Weights of a small image-text matching model.
Model: 10.4M parameters, encoder arch swin, encoder activation relu, encoder depths [2, 4, 2], encoder widths [64, 128, 256], fusion encoder width 256, fusion encoder norm rmsnorm, fusion encoder activation gelu.
Training: muon at rate 0.014, 12800 steps, batches of 256.
Data: trained on photos with spoken descriptions (Open Images, Localized Narratives), 64.4 epochs.
Rows from block 4 of the image encoder of a small image-text matching model, named by matrix and row number. Rows with one number belong to one neuron. Each number is 128 + 24 x the weight over its row's rms, rounded and kept within 0 to 255. All counts start at 0. Numbers have three digits each.
After each neuron's rows are labels from the 100 images, of 14848, where the neuron reaches its highest value: "responds to" is what is common among them. Only what is clearly more common there than usual is listed. The data: photos with spoken descriptions (Open Images, Localized Narratives). In brackets: how many of the 100, against the usual share in percent.
# fc1: MLP up (encoder.blocks.4.mlp.fc1.weight, 256x128), inputs 0-127
# fc2: MLP down (encoder.blocks.4.mlp.fc2.weight, 128x256, transposed), outputs 0-127

fc1.96:126156154089112162104148129085116093149124117135146102117131121189115154108131132124130153149108136147136132117114180116102122152141110101157095154117147140131159132115145099152094142156177142126074130138123125156163138150127144099102119107155110094069138141113112172168075117134151137139138149156126166077116115124114144083134117107122147111146127145121098124109117155155057129117137
fc2.96:080180126123146085138123143133161082115107101104143114154154074147105155107158092101086116100132130119081105109126152102089142155138124096143148134148081144083135123135139145188126119130154141162141106074132093136114121136150143104128130166142145112107133146140105127094106123104106130165108168101151149136166144121147132141132163155107124139164138120130126097172139132151143127101145
responds to: text has "sky" (50 vs 24.3)

fc1.76:125100156146131086102101099150137166091139142125106126121170091093155078140162082145101117126112142130119094081109130119167099126124164140145127145102146140154101113099171110141128108144119115152146084133114112175202159131159148114117152125124142155125117134160132097087081107139145168118166128111142151118173164106139124126108127105144109115124129136143101137113129121151104097121149
fc2.76:137116164127167147123104100131135146102129110103141123130108092091114127190129084123098171150110126122169150133104093140104108101138115153113137082133129086137118150143171109165118140154155140129111116092134114126149166079136144106101114197115154122128118138156150101088113108144142158154159114137171131135137156147089117141088144106117135136129152117145130132064140099101125163136126
responds to: text has "road" (28 vs 8.1)

fc1.235:115149153144116188101133117135141145123155144140123127102132095148195142130132114105073121093108147097093155126149119082137098131145129148101138155141109165118142110099125156140166139125122158134103123089109094119132171149138101113124114136139140141108104140163135131177152111139112124127101094124114147097134147086153123107173197107095143126071103108166135133134096096141121133145122
fc2.235:130144156116161118113150109150140126152121100092091098142129137102118149131090109171110137121086098102168142122113118104103139103126113122111133102104124118108098149133129151171106136098125109154118122161142124154140105108098108136159139130164155108143132165128152088121126139154131159159112127141182092120078157150120130140132152125130091124118184109136174079145200162107082110129116
responds to: text has "plants" (31 vs 9.8)

fc1.86:109092095123149149136089149139118116165152116116161119170145147109122133155139132105121093136154089117136152158139084177104136121125177137093108131135126122140085126097112157153102047142162095161118128101093169122157139138123118147124116131145127159121161121085140159134141136139126174133088155107133148119107095109145099130101111129130123101094090128156117115097164131149118135168154
fc2.86:123122122133085098161119127133140121094096106135128161105152090102116109124138130132127115132130079122094134100159140108114119104163121158145131113118093163107106134120122162112137193081128152100080097133157132137147109173136170116138113163124118081175132127137116138155153113136156138109159118151133146148095129155117145139120148167154125144095156139151159135048096111143097158112119
responds to: text has "trees" (54 vs 26.8); text has "grass" (37 vs 9.7)

fc1.191:127112158047095133075150144111133130106133215110157125133133087138122117131155120129166135152105131152103127123140148151135144145097119129140112156113132145122153110132110106117132121134137090112107076131124120156151091098118126150131153101130118129145145105162138145119174100139089149155112134150157117102131180154108140106152082136112157174139142105114132129076112131126081143118134
fc2.191:122090123128135117146125108183094137114173058150116130173097149119153107138154111094100148124140175136144146155156133107139143118148150108098164163100166166155105139082110121135099091111101120135162149145144165141110117115142147149136086133117138112133155146097111114164130119130144145140115146177149112142092130086145069120118125116109128118121116131115089107156092141130100091136130
responds to: text has "standing" (48 vs 23.2)

fc1.219:152112153153121151091093166117130138130093153133100141157122102112092118107146166092159134106118103130125162111118091119110144132123156116089091150093199154156147124121138102141101116131122131124126124125114095095136145154149178162148098100156135109125110094102164147107139098103149120137105146137090109133144128135093134130162149172101104094174154145112141110099115121172158150160111
fc2.219:100136168100136140121165160145135132157099132071129150070135178096139127067132116112098143127127178130120126092148117172151103148164146113130092147122117151139103133186116128116130091175159162160117142133101116141107095128132145156126167162130124102100143112156097087144106139152115121120163138113110131123120145117111109124133124124113143136146119100095102108090162117152123136084149
responds to: text has "standing" (48 vs 23.2)

fc1.248:153140136082140152086098144119137114128170136115157137085130143160092150128131096141127124114116141105129109123090099112152140115118124153161101141178134112110123154112122131129136151145116079169124113168167116137119129152121116118177126082167137141102108115107122169136195099128139153121173097131129122118123123125149112095139140117114135124173120156105169133178126139108092107077080
fc2.248:104107145150111121161094102133132145166143126088168160102135128112142088113111154080123172143175161161123122112162111139109107141116119130103140174111123142167091097148099113135159070127104168124107138125104143150143173113150123115079130111152101149083095142160115091110090143158110115155127139118119138141128127119100140121080137103125140178128140123117140154125156109150124158156121
responds to: text has "holding" (37 vs 16.7)

fc1.135:084154141133145152115135150116130104157128144075103135148119100104117135117122138153116168169165147119093099112111117130134164083121127090115092109101110136156101141118158150168096150162099094149157168111149134123123110144126133132184112112128128146121156144165145160130116128126149137071116137176107158142088094119149082145145095103142090118106142143140126078169118125160112133124130
fc2.135:121125126117125115144112114107107132129111135183126117120117111088155125177106152139108155106144164170133063123125135129160142136133124133158118146124114094109106144131137121129168134109126180124152094134134139097098146085122099119106183157106088111129144143112110173132138089168129146102107124141136130121153105161097151111077155119077130171104165129135129092135145127108097134183154
responds to: text has "holding" (38 vs 16.7); text has "man" (31 vs 12.2); text has "woman" (25 vs 9.3)

fc1.24:079145155148078132119155132119165116105133115104093135125174145144154089117139109146111125122127118135141156104101144109161123150147124136119129175100124128156129054147135156135126134114148114150136134095104126142105124118101121101112146151126155051128131175141105101169150111086137121172126091109127121110126096107145108125147076126147132120144118148160089170154141155159133141114169
fc2.24:123141119155153126155162159143093142135150101087132140177127152132126090114112132097118150113137104135121141158184105119096146117129120107091097118133104141113087148142113120102111155114072108091137161138136150127121147150097095148124129189145089179110121145105132142115141159161139132090133116139185090142099144160142149136161081125132182127141116101113150115111112128091115123143108
responds to: text has "grass" (25 vs 9.7)

fc1.84:150119105141094139110160137131157145106149136150109181113131086107114107142139118150121142149143147116152113134109144108069113136157129098170147155103103121146132142119131075130138142094119087119109110107100105125169132115157100182148156173135111110110135138107138176092145161115115137106127123073146122108162115100108127146140134125131163136108183131134089121131136102088111146082175
fc2.84:147124116130148107111125123129166083144135137133126162133093138173140108122143146141124128158124059156132097121138148164132145089126166110113117116117095145111156164124163148152079108093135138113129134139095173105115125185127132111110103090155172114132093120096139113106125097161157156137135098104169114132102155153150116095101073114151169129152107130160096107151121126148135111139103
responds to: text has "grass" (36 vs 9.7); text has "plants" (25 vs 9.8)

fc1.255:121120118136116118120122124135160127122151139105108091160160111144124091133171134127102124103121135183180182104107127141147088102113158104133123177103125111116106093092111154133121140128167119183174126082102130152136162125106089094109141096138129115103126125114096102176135112111158135159104137117152132090143158128130108165168105126085091103124118153137121163122125130139137155103156
fc2.255:121113139113148118165112139154102070114104126167138122117093120137102143143092142100135136109134121113083105145122096138105162143135105167112145102123109118140130129107159093091162142111116108139133088163123122126119106148146098156169132137155118115163134133091129095143132103207117107123138121158110143118126145134137186117129163140164184146162140128127133104135124138103156074153075
responds to: text has "grass" (25 vs 9.7)

fc1.12:112126164141125142134105169092121128148115114142105133163089111129173141116108161122126124128129112109154084147112078163110132124142149151126150104123129147122101107105133165096080120149145155150106128080118144154160193139143061146094124163131112101113116109113143141156127106153133113154157122114120161139185110115161131082094147116133127130110125127097135150131120106164087142156087
fc2.12:145133094140157142146140116112128162126134127157085148124121111112090147166152149187140140111120108129123107112110138127132104125145105148107096145149165133145129134154128086097135139100131141109140120120185110072137115105112143109149137133185153109107095100094157143135133130138124162126140127134092113098128072135122165154121139116157121088116096124111140057194149151126092167130134
responds to: text has "trees" (55 vs 26.8); text has "grass" (47 vs 9.7); text has "ground" (30 vs 7.6)

fc1.47:150139147114089122128124109126100139144137163108094100165117096121119115116111136162131154138139142154162142096105128162129176151133156115126171142113110143137129092125121150097140131095159058120166076159112143119118097157139107115100117174112109136145085111113159123161129130172145142095135129132096114122179129074141142143113105122122142132110097121126153121150094085124108154132191
fc2.47:123128151105141126193111138168151113125117108098127181107127162175150163144104107130126119135100127118120106125123135169111088136133114141121138131129172104132097116114104147121091140156138129105095160133175149146138163087104116136101111135077175134111108123158167113157126158087063124135127110121195124143146103123092092146164134127132103120147141138123102099127114134105125124152105
responds to: text has "grass" (25 vs 9.7); text has "plants" (25 vs 9.8)

fc1.152:072174118118149134124151086141167121108088120110121127137129132135136137144078165140123099102139116084113134109088119115094114154097110150121107166156116116155100122119157080169143152153150132130108119142130127163121070121127157141091133130145091115154162129136158115135064142114171172155116100081174137100091147125142135146140147143105128137121124125158123107123148119131135164148133
fc2.152:131139131128131124124126105162084150083166090137136122140148121092096132085166093111161158146132136154107117132149131097150135160172142122157136168126125128144133150144083123133131114105080065167131117109150138093145173128153151115145125141139162132080125116126112123138156111085102093143114132133145128112126104101170066076143089108159156110136142133163108119152121136133138113126149
responds to: text has "trees" (59 vs 26.8); text has "sky" (56 vs 24.3); text has "buildings" (34 vs 10.9); text has "water" (27 vs 7.9)

fc1.232:183098130106079140120154105165146158088148135159095118162126144135091135130087162136134098100132137143121114114137085136104122144123187119105107110107100153116107128141092159180101148115084104131142106097117141128094109170139124135090108111103137159151177150113160137176152124138113120126106152106141106119164132155169134117093085123146135123142148151126142132135101130123088133100131
fc2.232:159184125147149176119119131118141104097112104129102125132165180153101145125124060088154096189143174139095128117139130144106123118101158127107144136099159117109117180136143139154116103124104170112102099131135154103086138144143130140165121132116109134122101138145129080156125117122129121080159114130108123137111157161150105104156136134122139110095136151087105120148105150128160110107100
responds to: text has "table" (30 vs 13.1)

fc1.2:131093123132122122083102133131113105111126104158098150144137124113174113118113133104144114152137126111118118095108099164144134148153161123100132120137128108198175150135126137141080117125141184130120131134166143076114135192125109159130081126132154162099134149123128098135117136107164117129130141148093134129072103121086093098149164173124119120126127108156116135160115121176117091128154
fc2.2:154191116108095108116158089181125161125150095111098096116176104143114127159132139123112205137135149125102152136183108098118158084121081166153125134116128144102104150136113106101104120133106122151142171146109103163097107125118161137150143106136114133168124115108105124119138139160133167140093138097143119128097092146113129160115121137117153136126152106123114136108169100114105128122124
responds to: text has "holding" (37 vs 16.7)

fc1.33:139137142124167139117129099116112114079111110146165133144093098114099158142107161146189150114132119130104103150150095171069132146132120143153120093149131112154134185124125114147129095127134095130110107144119127111127088111153162127117118139137079173128143112106185120129127145177144134078106129157134137093128154099138137151104135174103126121126170108089121091128118116127153142152093
fc2.33:131152163135119145162098139143169129135141105113102132124142114117140148146091118092089137138115147143155149092108152140093134136124105140105097191109105134098117106125089163095115160079153123129148120133136141174133111176096079171105147140146117087138120157128095126143123131090125115164132126105134119130115113150128178156150108133140134102123150152179147157134135062108099113098129
responds to: text has "grass" (31 vs 9.7)

fc1.69:102125100126064123123115118116106160184118140157138108094114079106102148150147145145156152154152136096146131121140118133134131122132149160148119155120178139112122126098142132114125108120153140150117148122129129134095096181109146112160100152141103157092057114107130080102163164123159113144138113148122108198141130131146102141115166158144115107108092086109121145146103118123130158115112
fc2.69:125092141136097142094102136130108113065135106120105175157114155077156124088113117137098157131100138114147093131120126118128113149150141122127157085125091127130098096156138128122146142176141119114126105192111114128146152084116150112165156122132151154117163104144128146123115103121089121134104159095102128091129160123117150147150160179114151122130149133149100119179095169113129141167125
responds to: text has "wall" (41 vs 20.3)

fc1.188:160106132097117115046154117134071138112138135116159148168115102167141103131131109106157100125152119122158102113128123148158117092081100119180082098114154150097105119101130109116140148103098120127136103138134098135107150116115101113146133111121131103165116105158143173173148107151140152111164138129170142089135139142190109110166132130134146159118133141130144131128126152109110156118142
fc2.188:132108142152103111184118153091171122172138083114103119104120111083112153144097162091145202114136167147132130121164126126124114144168116149125126124131086139185140118125118098103117139169116127151130140142142141118139149131127159179122102082121073117134135123112121118109090122120138124158142112154102108126120132135106122114082100111146129134136158108126163134152113099161156075117146
responds to: text has "people" (46 vs 21.9)

fc1.124:108101119130122160145146159148109171124180122121147158158118160075130092148123137166171108089102151152134096114104134158101171133123137109151127130103109103135104120115144160133128179132136146118167115161093118084133124118145119091103113110130123085107169100082131121170097139108086171106142182095130119087121133108131122128162112125112132162107138104124108144125117140122127134167135
fc2.124:169113179153108115171124142131145134129136111133129096119126128150159123126109148107108123152118156151080164143103138105118122139117134185183126142126168132126147196119131125105092129145153111160149108127118141110149097149131076139133090163174139119122071112128112116100098089118159117139135115108113138171142104117128093129084144075133148142129113131108109115138106140075162131130108
responds to: text has "table" (31 vs 13.1)

fc1.151:104096171165119155138127149105134106140143112127114178095105117127128138135138119122160156160091134176133147107138141104145122144138151111126133152126080176153159169156122108110115073126155107105157150114101143097157099159103133157117082141132154129155122099121115102118083152119145074113125125174112145107142105117091099128175146128129093108155134098120112162130158145110118092107140
fc2.151:152107169076123123083112115115104120126140129134151102134124131155150114126098146123143150101167124125130123111166149109086181142103105139117115109150172136144122072096115123135128171123112119136121089147135130140134117084139142115156112129118117114114140144163115160152200108152128143160151123107154118104071145118139156088126071139174147144111130156159155083103101126137125147111110
responds to: text has "standing" (52 vs 23.2); text has "people" (51 vs 21.9); text has "holding" (37 vs 16.7); text has "man" (29 vs 12.2)