Rows from block 2 of the image encoder of a small image-text matching model, named by matrix and row number. Rows with one number belong to one neuron. Each number is 128 + 24 x the weight over its row's rms, rounded and kept within 0 to 255. All counts start at 0. Numbers have three digits each.
After each neuron's rows are labels from the 100 images, of 14848, where the neuron reaches its highest value: "patch colour" is the nearest of a few named colours to the mean colour under the peak; "responds to" is what is common among them. Only what is clearly more common there than usual is listed. The data: photos with spoken descriptions (Open Images, Localized Narratives). In brackets: how many of the 100.
# fc1: MLP up (encoder.blocks.2.mlp.fc1.weight, 256x128), inputs 0-127
# fc2: MLP down (encoder.blocks.2.mlp.fc2.weight, 128x256, transposed), outputs 0-127

fc1.201:170090142154153136113144101129157133138124087124104135118090095107137103152062108099126129152121112131117152117137086129125110115143161124148112155113122155148148096139131119168138162156134136136156093112161114117107101108106138181070105090116117131166060138159151103110153170111161123108160116138179129144130128133146159081141107159128103102153142127116127130140093129132122151136145
fc2.201:147148120134132101124158116150097125130147128089120110141165179121131157136154130151107144134167122128115097118129156157133162115178122072114131117129108120112090128102083097110148126092098111109107133119148147165118162105132093132125118151172123117165130113165144124092138071142100136121099160147131156120114137108130140113152160122112144189121112087121133115076149185124125159156094
patch colour: white (75)
responds to: text has "sky" (57)

fc1.81:138097090141116109095091098110159128123137102155130146123123110130135126138134137118145136154105112148113092137094159125095080119161086137113138111143136131141108104099130093222116142160138172153145147132156135132160137145132116108086135137115162113111127131118123154108130111131200155160148082155122152104118147125156132155107145131143097129144118094146073085131142146136107127172108
fc2.81:125118138132148134125101131162170199095077137119140113169150118113134082111084127153117100116164102088152123103143155104128156122144133144115194136093080130105125135152131106124130149146155099135143129159150127156139134119117163148128098161144106159113147126156143117104089090140089140111115167130157131144148105153141134100120116126118147109115134161100081114127120139097084165139099
patch colour: grey (79)
responds to: text has "sky" (76); text has "trees" (54); text has "clouds" (31); text has "water" (26)

fc1.3:092084118120114099144135158152107141127156110138131143140115109100123142144156131124156168154128139076143117130104155151151127121104096149099118157132143135143134112075114143102089134107143146145094117131151131121169127116114167147137104106120117129169063084134136122148112155119184170111081130129089178124162158136125148118134144096126130118118126157112079122195113099126103137151111
fc2.3:139161121149106129099090196139135124137139177145133110141170120138149153084168116106156085155096138124169096123124118110095110125097126134120141129150127117134113112178138139107130158108122159108165088122166150163126113118139111144164121128144119154094099109116129120152104104126134120114129191156099069128114134093078122143114094134137124088144156131128149126077158121116141127101127
patch colour: purple (30); blue (28)
responds to: text has "man" (29)

fc1.56:114137150137103140154160133134144165096120118118113137121154084091118102137108110138114132163091132086193112141185119091180114099133146132152131122140152117170107143180173168149170153138125120103112138111129086116133125114091125123107117187107116126119115114147139116133132144093137132106112111117149146135119154126079143111188109156131148138099159142092103104111136091113113106132118
fc2.56:096151135153152121090140179143106148151112122130116110135133157186093113128148117134134128155162111097161129131141111149087151125144140144116082094106090133095137136145103078093131124082099117083132149134148112131159141127113127165121118184188131119136115155088125107143152140145160130154174142125125126116095160143115142124093147138080090110101135148131115165088135130110147136103129
patch colour: grey (68)
responds to: text has "grass" (33)

fc1.107:126111114124114149144098078083131117138128132134107143147120074132114129143108119137161111132076145144126113103159134110124156085121078121134116103159135102135116117148126145085145163138148120114124119146087168116151112119149091110125135160128125137164122105144148140101146172109071143142148138120127130104120152134128158174171166120146101168116156158179074135102103159179156117111125
fc2.107:103127115131123127141187117153089134132125130083151078080121132134125154104151110134108119105168120094133114147077090107160129134134108146068148134157136109112100168124088159067151113119069133148115122125128149155131140150131143143153117127155121140161117134107150137132081116161117148130078150162138143152145144136163129112127139101106112142147130090185108145139142144103112143154122
patch colour: green (58)
responds to: text has "plants" (25)

fc1.116:140134115152136092145143117152119094150146107131146145151088103133119115113130145137130152082190106140145147132142080085122176142139119129134126133161150156124139092115126131118104081137141132096122118079148115113115109110159097140121077113149131160123153163116122151135115132138100151124119181143180134147145136111142122153156168083144107120079158125086101099099125131154118133156068
fc2.116:111171155071106149120139108176159128126129129076098103144081150149176124160145088128134106167120125095136095114116147150137132154134118157128104099111116117161124107110177133114093121130107161119120164125104085174144146141109098163146135151144154148116071111182146114122140139100153094113153113111158149156133107130135113131108172142110123124116105122144126140112107087119142152107114
patch colour: grey (77)
responds to: text has "trees" (81); text has "sky" (71); text has "grass" (28)

fc1.4:131143106116125122157142149094166158131112107112126123156048090138139135115122160099126108090078114090121125118149130104151126101093140121120107132132158124149140098138131172108119161131126123155159142131104126099129126168153128150129124111153106148097055138129164169096154110128136128123099123159154164108114174153125160138135126112078138153123163099118130132092117083154150151128158
fc2.4:143126123157164159123159128085113096110128108079151132145133100133162157130088124134124159131154130120178080078120111144124118137156111122149097121152137145111130145117093163064134120104098095135131102157174098109175107151154165110092156142136117137135149137151134087119133133116114131164108125133147123127137092113138139110124115083134150111101141092139131147143104185107139130185115
patch colour: black (57)
responds to: text has "plants" (38)

fc1.11:108127131134110161153132136123121106145126162122175134123101143118065112178098162124130123117133165079145106085144144164055119171121116128154106140109144151152104113079146131152123133145104170157092114170102098142091147155130086136130127118132161115161140072142122129132140114128157138127116101128135124106141115071120134121099139132155129153071128115120130143143097129150132126124159
fc2.11:139133100076152107137129085149116142124140138109151120098106137129106143192091139125127115093127147122139135083127148133154171124119101100137122118121101145149111142137137094141143174133115100128116137100097146106188193152159138146102149119105118096130113153126144129135115098122093114173148178154112133179098103143086112140105101121078107137116137127147153091137152118115149149161150
patch colour: brown (64)
responds to: text has "woman" (25)

fc1.91:113119100101155149129110094132130140109164117130177129148141144157139132132078141102140120121132148145092112109055108113145112155135134160097100158135093154123146106128110130125123155102104119128110146154151132136198139127147180138115125107117138152151109134154155135134143138142135087143123105120122103126171136132115159105110146136163112147049164088153085105090120155092105128139148
fc2.91:169144124055128185131067121080147127146158150150085144115082126128112125134121152141143137129095094120102155158131152163107126079134158137130129100166155130119136097129141100147113113122100142140115119133114130131115118143115144131121149147133122149090139091080117157116131124103122160155172107110092175129120118140171135132115080128131139103142097128091165166121128127145139176148119
patch colour: pink (33)
responds to: text has "grass" (32)

fc1.99:136109128099097159128092115128135146134104163139119147120087131147106123122130160139124124109108100135113134116137146155131121127098129137093163116122133101145110101141174134083115175103136139152125124126140149205131073168130114123121144127142117160103131121157141161150158154149086168146094140142108137159082157156128126129090091064102180102095109109138121137085124145144119149148123
fc2.99:136090131142163157099129150125135130138142091103135153103132117160103139119104136138121125125193102108160101126128095147101161121171123137124114141169136166096143099170089161125156139115175142140119110122151109155158089134157143087106135154099137116143099146120112161133052169091161124110131130117129069094171131136129128100133112130111128144132122127120127118105155119113114181114105
patch colour: green (25)
responds to: text has "plants" (35); text has "grass" (33)

fc1.36:101104123137115106108142103121133114118126082146161151151112121138082130112131105127116168158120120138135094129129158110094114111105129091143115159137139152135098102142104126136125145150161166069133122116169120111140136131126188104098128108141121157137089110120170136131179124138117176118164123136119121138104161121090151103137124100120126131123127119143096062134154153129098184159198
fc2.36:096152132104169146157118143128115120126140142108169071132145133152124161095113162106144145126094115137071140108123122117135155112135104142137148117162126131086156170111167135157116125136144133169145139144119115141138112134114122090093148130106099101092162111135064153138093129121139123132133118108122183102111125086132134158115135157158091100175122183080091132151104153103137136123115
patch colour: pink (27)
responds to: text has "sky" (53)

fc1.28:166107114138110135118099125155119132089096108116122080096117111138129145133158160156150144162170160099182127136155121121107101126154146139160122125115132078112102122121138107165126130119139081163160143133161093116095147107145091137129123151079105105134153122117157158150130153114128156092146148151118083149164117134141136115169104177171112119070142118126149121134126106112129112087105
fc2.28:146162127102137098137155106113163097175093090130156139120134127141149137075148115122160120137136107181171147150108144119111111136087112124149167079122139121130150121132125124114122132125192147112146136120141116115136108111104131140107127138107124182145134171171083156121126115087081118118099129118107067102144102130138176152112133158131131105153097133168100098117150104140122116149105
patch colour: grey (82)
responds to: text has "sky" (61)

fc1.221:126133165108109163082130128084137104115124078141136119141142108123122174146124107100160162177108187119124079102134146119120145157172109136115106144133124121118068132108154135182141117123128113095151156129126172107123137125155135153100139138116140107132127104137152122123124134107137116170133124146166138136107158128079178096078155144092112128141104123109156120135122111089080148144106
fc2.221:124118156115098112136092141117132132145121163094097136151096162176157154082128147141154105095152138131141132121136101124108131166167136124149153090104079114093133131136122078082071175132162094134148117133130136147101129156143152112084154121104089172146106132125159163163138121124137148093138137112109137118120152104104133147190108135104115136139141117108133122115158167108117107095125
patch colour: blue (42)
responds to: text has "sky" (54)

fc1.34:129113120137111123146108113114170117125131132137081147084133106137163137140120122121156153126159086106088136117112116079138154150083140085143161135121141208154110118131113128125113127140105077107109125131136130142160087115128086222125155121134147109126102133148152142104146156149159120114095126128114122108108133134146125148105116149154146098118116118134132150181131146154115098114182
fc2.34:132145110080159149144158125138158128166119107097113156100117116101109127147118167118127150102125086130099117133095098125112172116115070118140092110109128097131123179120111135140162144148133131178118155106128170134129133129147118097122106151133156134157085115125072138140108121100103128173131095148109173168131115150098111110134159164095117126139143079142115169140147132166157148136105
patch colour: pink (28)
responds to: text has "man" (33)

fc1.5:113093122171118121095121197107135114132149084117112109161095132078129118149159149154139122115137135149135170137101078135099111137096080173169112171115148144154132158095142115086148166107130162135146134152117136121172113124130116154130169084075129142104081099133145108134118110130144125151123136159122121099141143142123139105097142127099137126140145143147143134139144145117103123083094
fc2.5:111164119124191107139134147142119108143134129148096117139151138132169133142153172152100143158101114068124130121130132103131104107084072131147123147143124141165091129127116108113123105077096132136133090142103118149153176128147130130162149113139138165075099106086137126159127131132102141168130103139085120146109150141101098161129134162113122133140096125122125136160153125129139178121065
patch colour: purple (26)
responds to: text has "pink" (29)

fc1.50:094098177131150106119128115157149147152119127100107130117141176110088126168099143120081128129142099137182145101077125142122170107078109086094156135135123158162113144156149117137163125122115087104164086127110115127162107169142152153104135127123138134133119130136165129136120156128083156142160122089089150112136121121124088082121137110133109113112130125128122123144145166168138142116172
fc2.50:166134103121114152109150132110180106130141118125168160075090102182146141146098154127157141148086084132134147154123112097157139157135127105140124101156139129106140122097115108122157132157094096124102162105119151139140166117091086115086117102112119167140066157123112153118102112138158131123085120130121127103158118139120109145099144142137158100149133122173137145088144117142104153136168
patch colour: grey (69)
responds to: text has "holding" (37); text has "wearing" (34); text has "man" (29)

fc1.27:128077129136093096132112141101153138111106108105124095095114131151154149098151128117138138166142164160143095099135139125141104146183146123133144126114155117161110106115215098201149140126143152132130130132135110108087128138109091113149121099087103125147141154138116109114179135109143151102121109119157104173139134121144111138122153172124155074107102103131112103132114117150134135148101
fc2.27:132159150108147137134177143126127129186096135107115114157137132175115117083112160147156139102167083125148141109107135159133131130122107101162145136109102124102121114119127121103102151139169147127137150140139109127120088143103118130103116144121122171146111145146136144108118099103092119113113191148108134103130047132124151096119123104140146134131091169158176109149142173093093097115115
patch colour: cyan (39)
responds to: text has "sky" (68)

fc1.73:123130123156157098123105121115113126130129119080091125140123098127112142150093147112086152104111164153132136129095120132108145108156127153125137123127160152118155143158201079137123134134115143130133128105151118112107114118135090149167116132131167124182088109145123120114163136110190123153167153101137097101118120097133134111097097130118176129119151115082138117106137181170159138135074
fc2.73:136139146126143135101134139153126115102090081111127124144143129154146137133159157135115147134123133098109105162124140138156081169124131118121086182144112102122112124143117098114174087119101116096139170123134123138078171130110132137160090127114097086108123130143206128111136114153109116112046135122160183120145127128126138102139178109152121128156117104104119120142136129134142165134146
patch colour: white (46); pink (25)
responds to: text has "sky" (57)

fc1.102:129120126113122158091111174121109167156136099062142087154124149115138143130139153113158145157114172132148099132102098118132105119145109155124152128071153115086153141129139146164109138147182121136138123101119141138107111140092072151127102130116159099160133129155157132118090116124149144106113103122142108111121136109114186079135170132138144081122111116153111100139094123136168136092142
fc2.102:134121153115102103118132119127124090140076114097098141131111133162145141104144090127130126096153133112182157065120113141135090138138105122198129111164123112115153123128119105140085143143125106129124096100098145156129124136112112172111157099117132134188147112149145138115099125093101140105122158139162154165080138120126165101153121118165108157126122096121143137142106128190169126144126
patch colour: cyan (30)
responds to: text has "sky" (82); text has "trees" (60); text has "buildings" (31); text has "building" (25)

fc1.17:116121107113126098171129118156136094098126140132109122079138154118114153153129130164131135130157137132128144149147081154113133137137096139109082181104115138117124147180111151139139197126115102121113140145109132168125104119147160109160142145103096140143127140122133143143082082113132179170118141130097137093120140083075156079116125158149155105088122131086154129106150155117106133125137
fc2.17:116143144113134140111139135108144108160146158114125138101154098122123127102183121163106142136085161136087096107115104103150170108121113105130149127120154139122118136104087080124181101091130119151127154120071166151120080120146157137119128131113169124105130150160111145117120142149129153167104068141124096167097117108131137162156109181113133116155115128094121121136124150135100183147123
patch colour: brown (74)
responds to: text has "red" (26)

fc1.135:113146138122101150077099131097121132169116119143137134173122085151142134148095147103137146166098126170171099112112093091137117130113070154108153127139150126093151137097147133141120137140180128117143161095139148146132112160111081133166097114121163125155150124115142126089118128143143131182117124144105102132113169148120180103120150109128161071109117119123139146084089123145136137131120
fc2.135:106110129122074127127124121167111080128101085098100100128120168151126133133164105172101116132147134117109141113143140119118141144156107114159126188154102128132147127153128097136141133155092125152114159120113113159111138128160117113118161107085147113139130092136157145162118155124118116082097151127146181168083137124115148057134140109182123119100151132159114150118132093131153149144096
patch colour: cyan (41)
responds to: text has "sky" (54)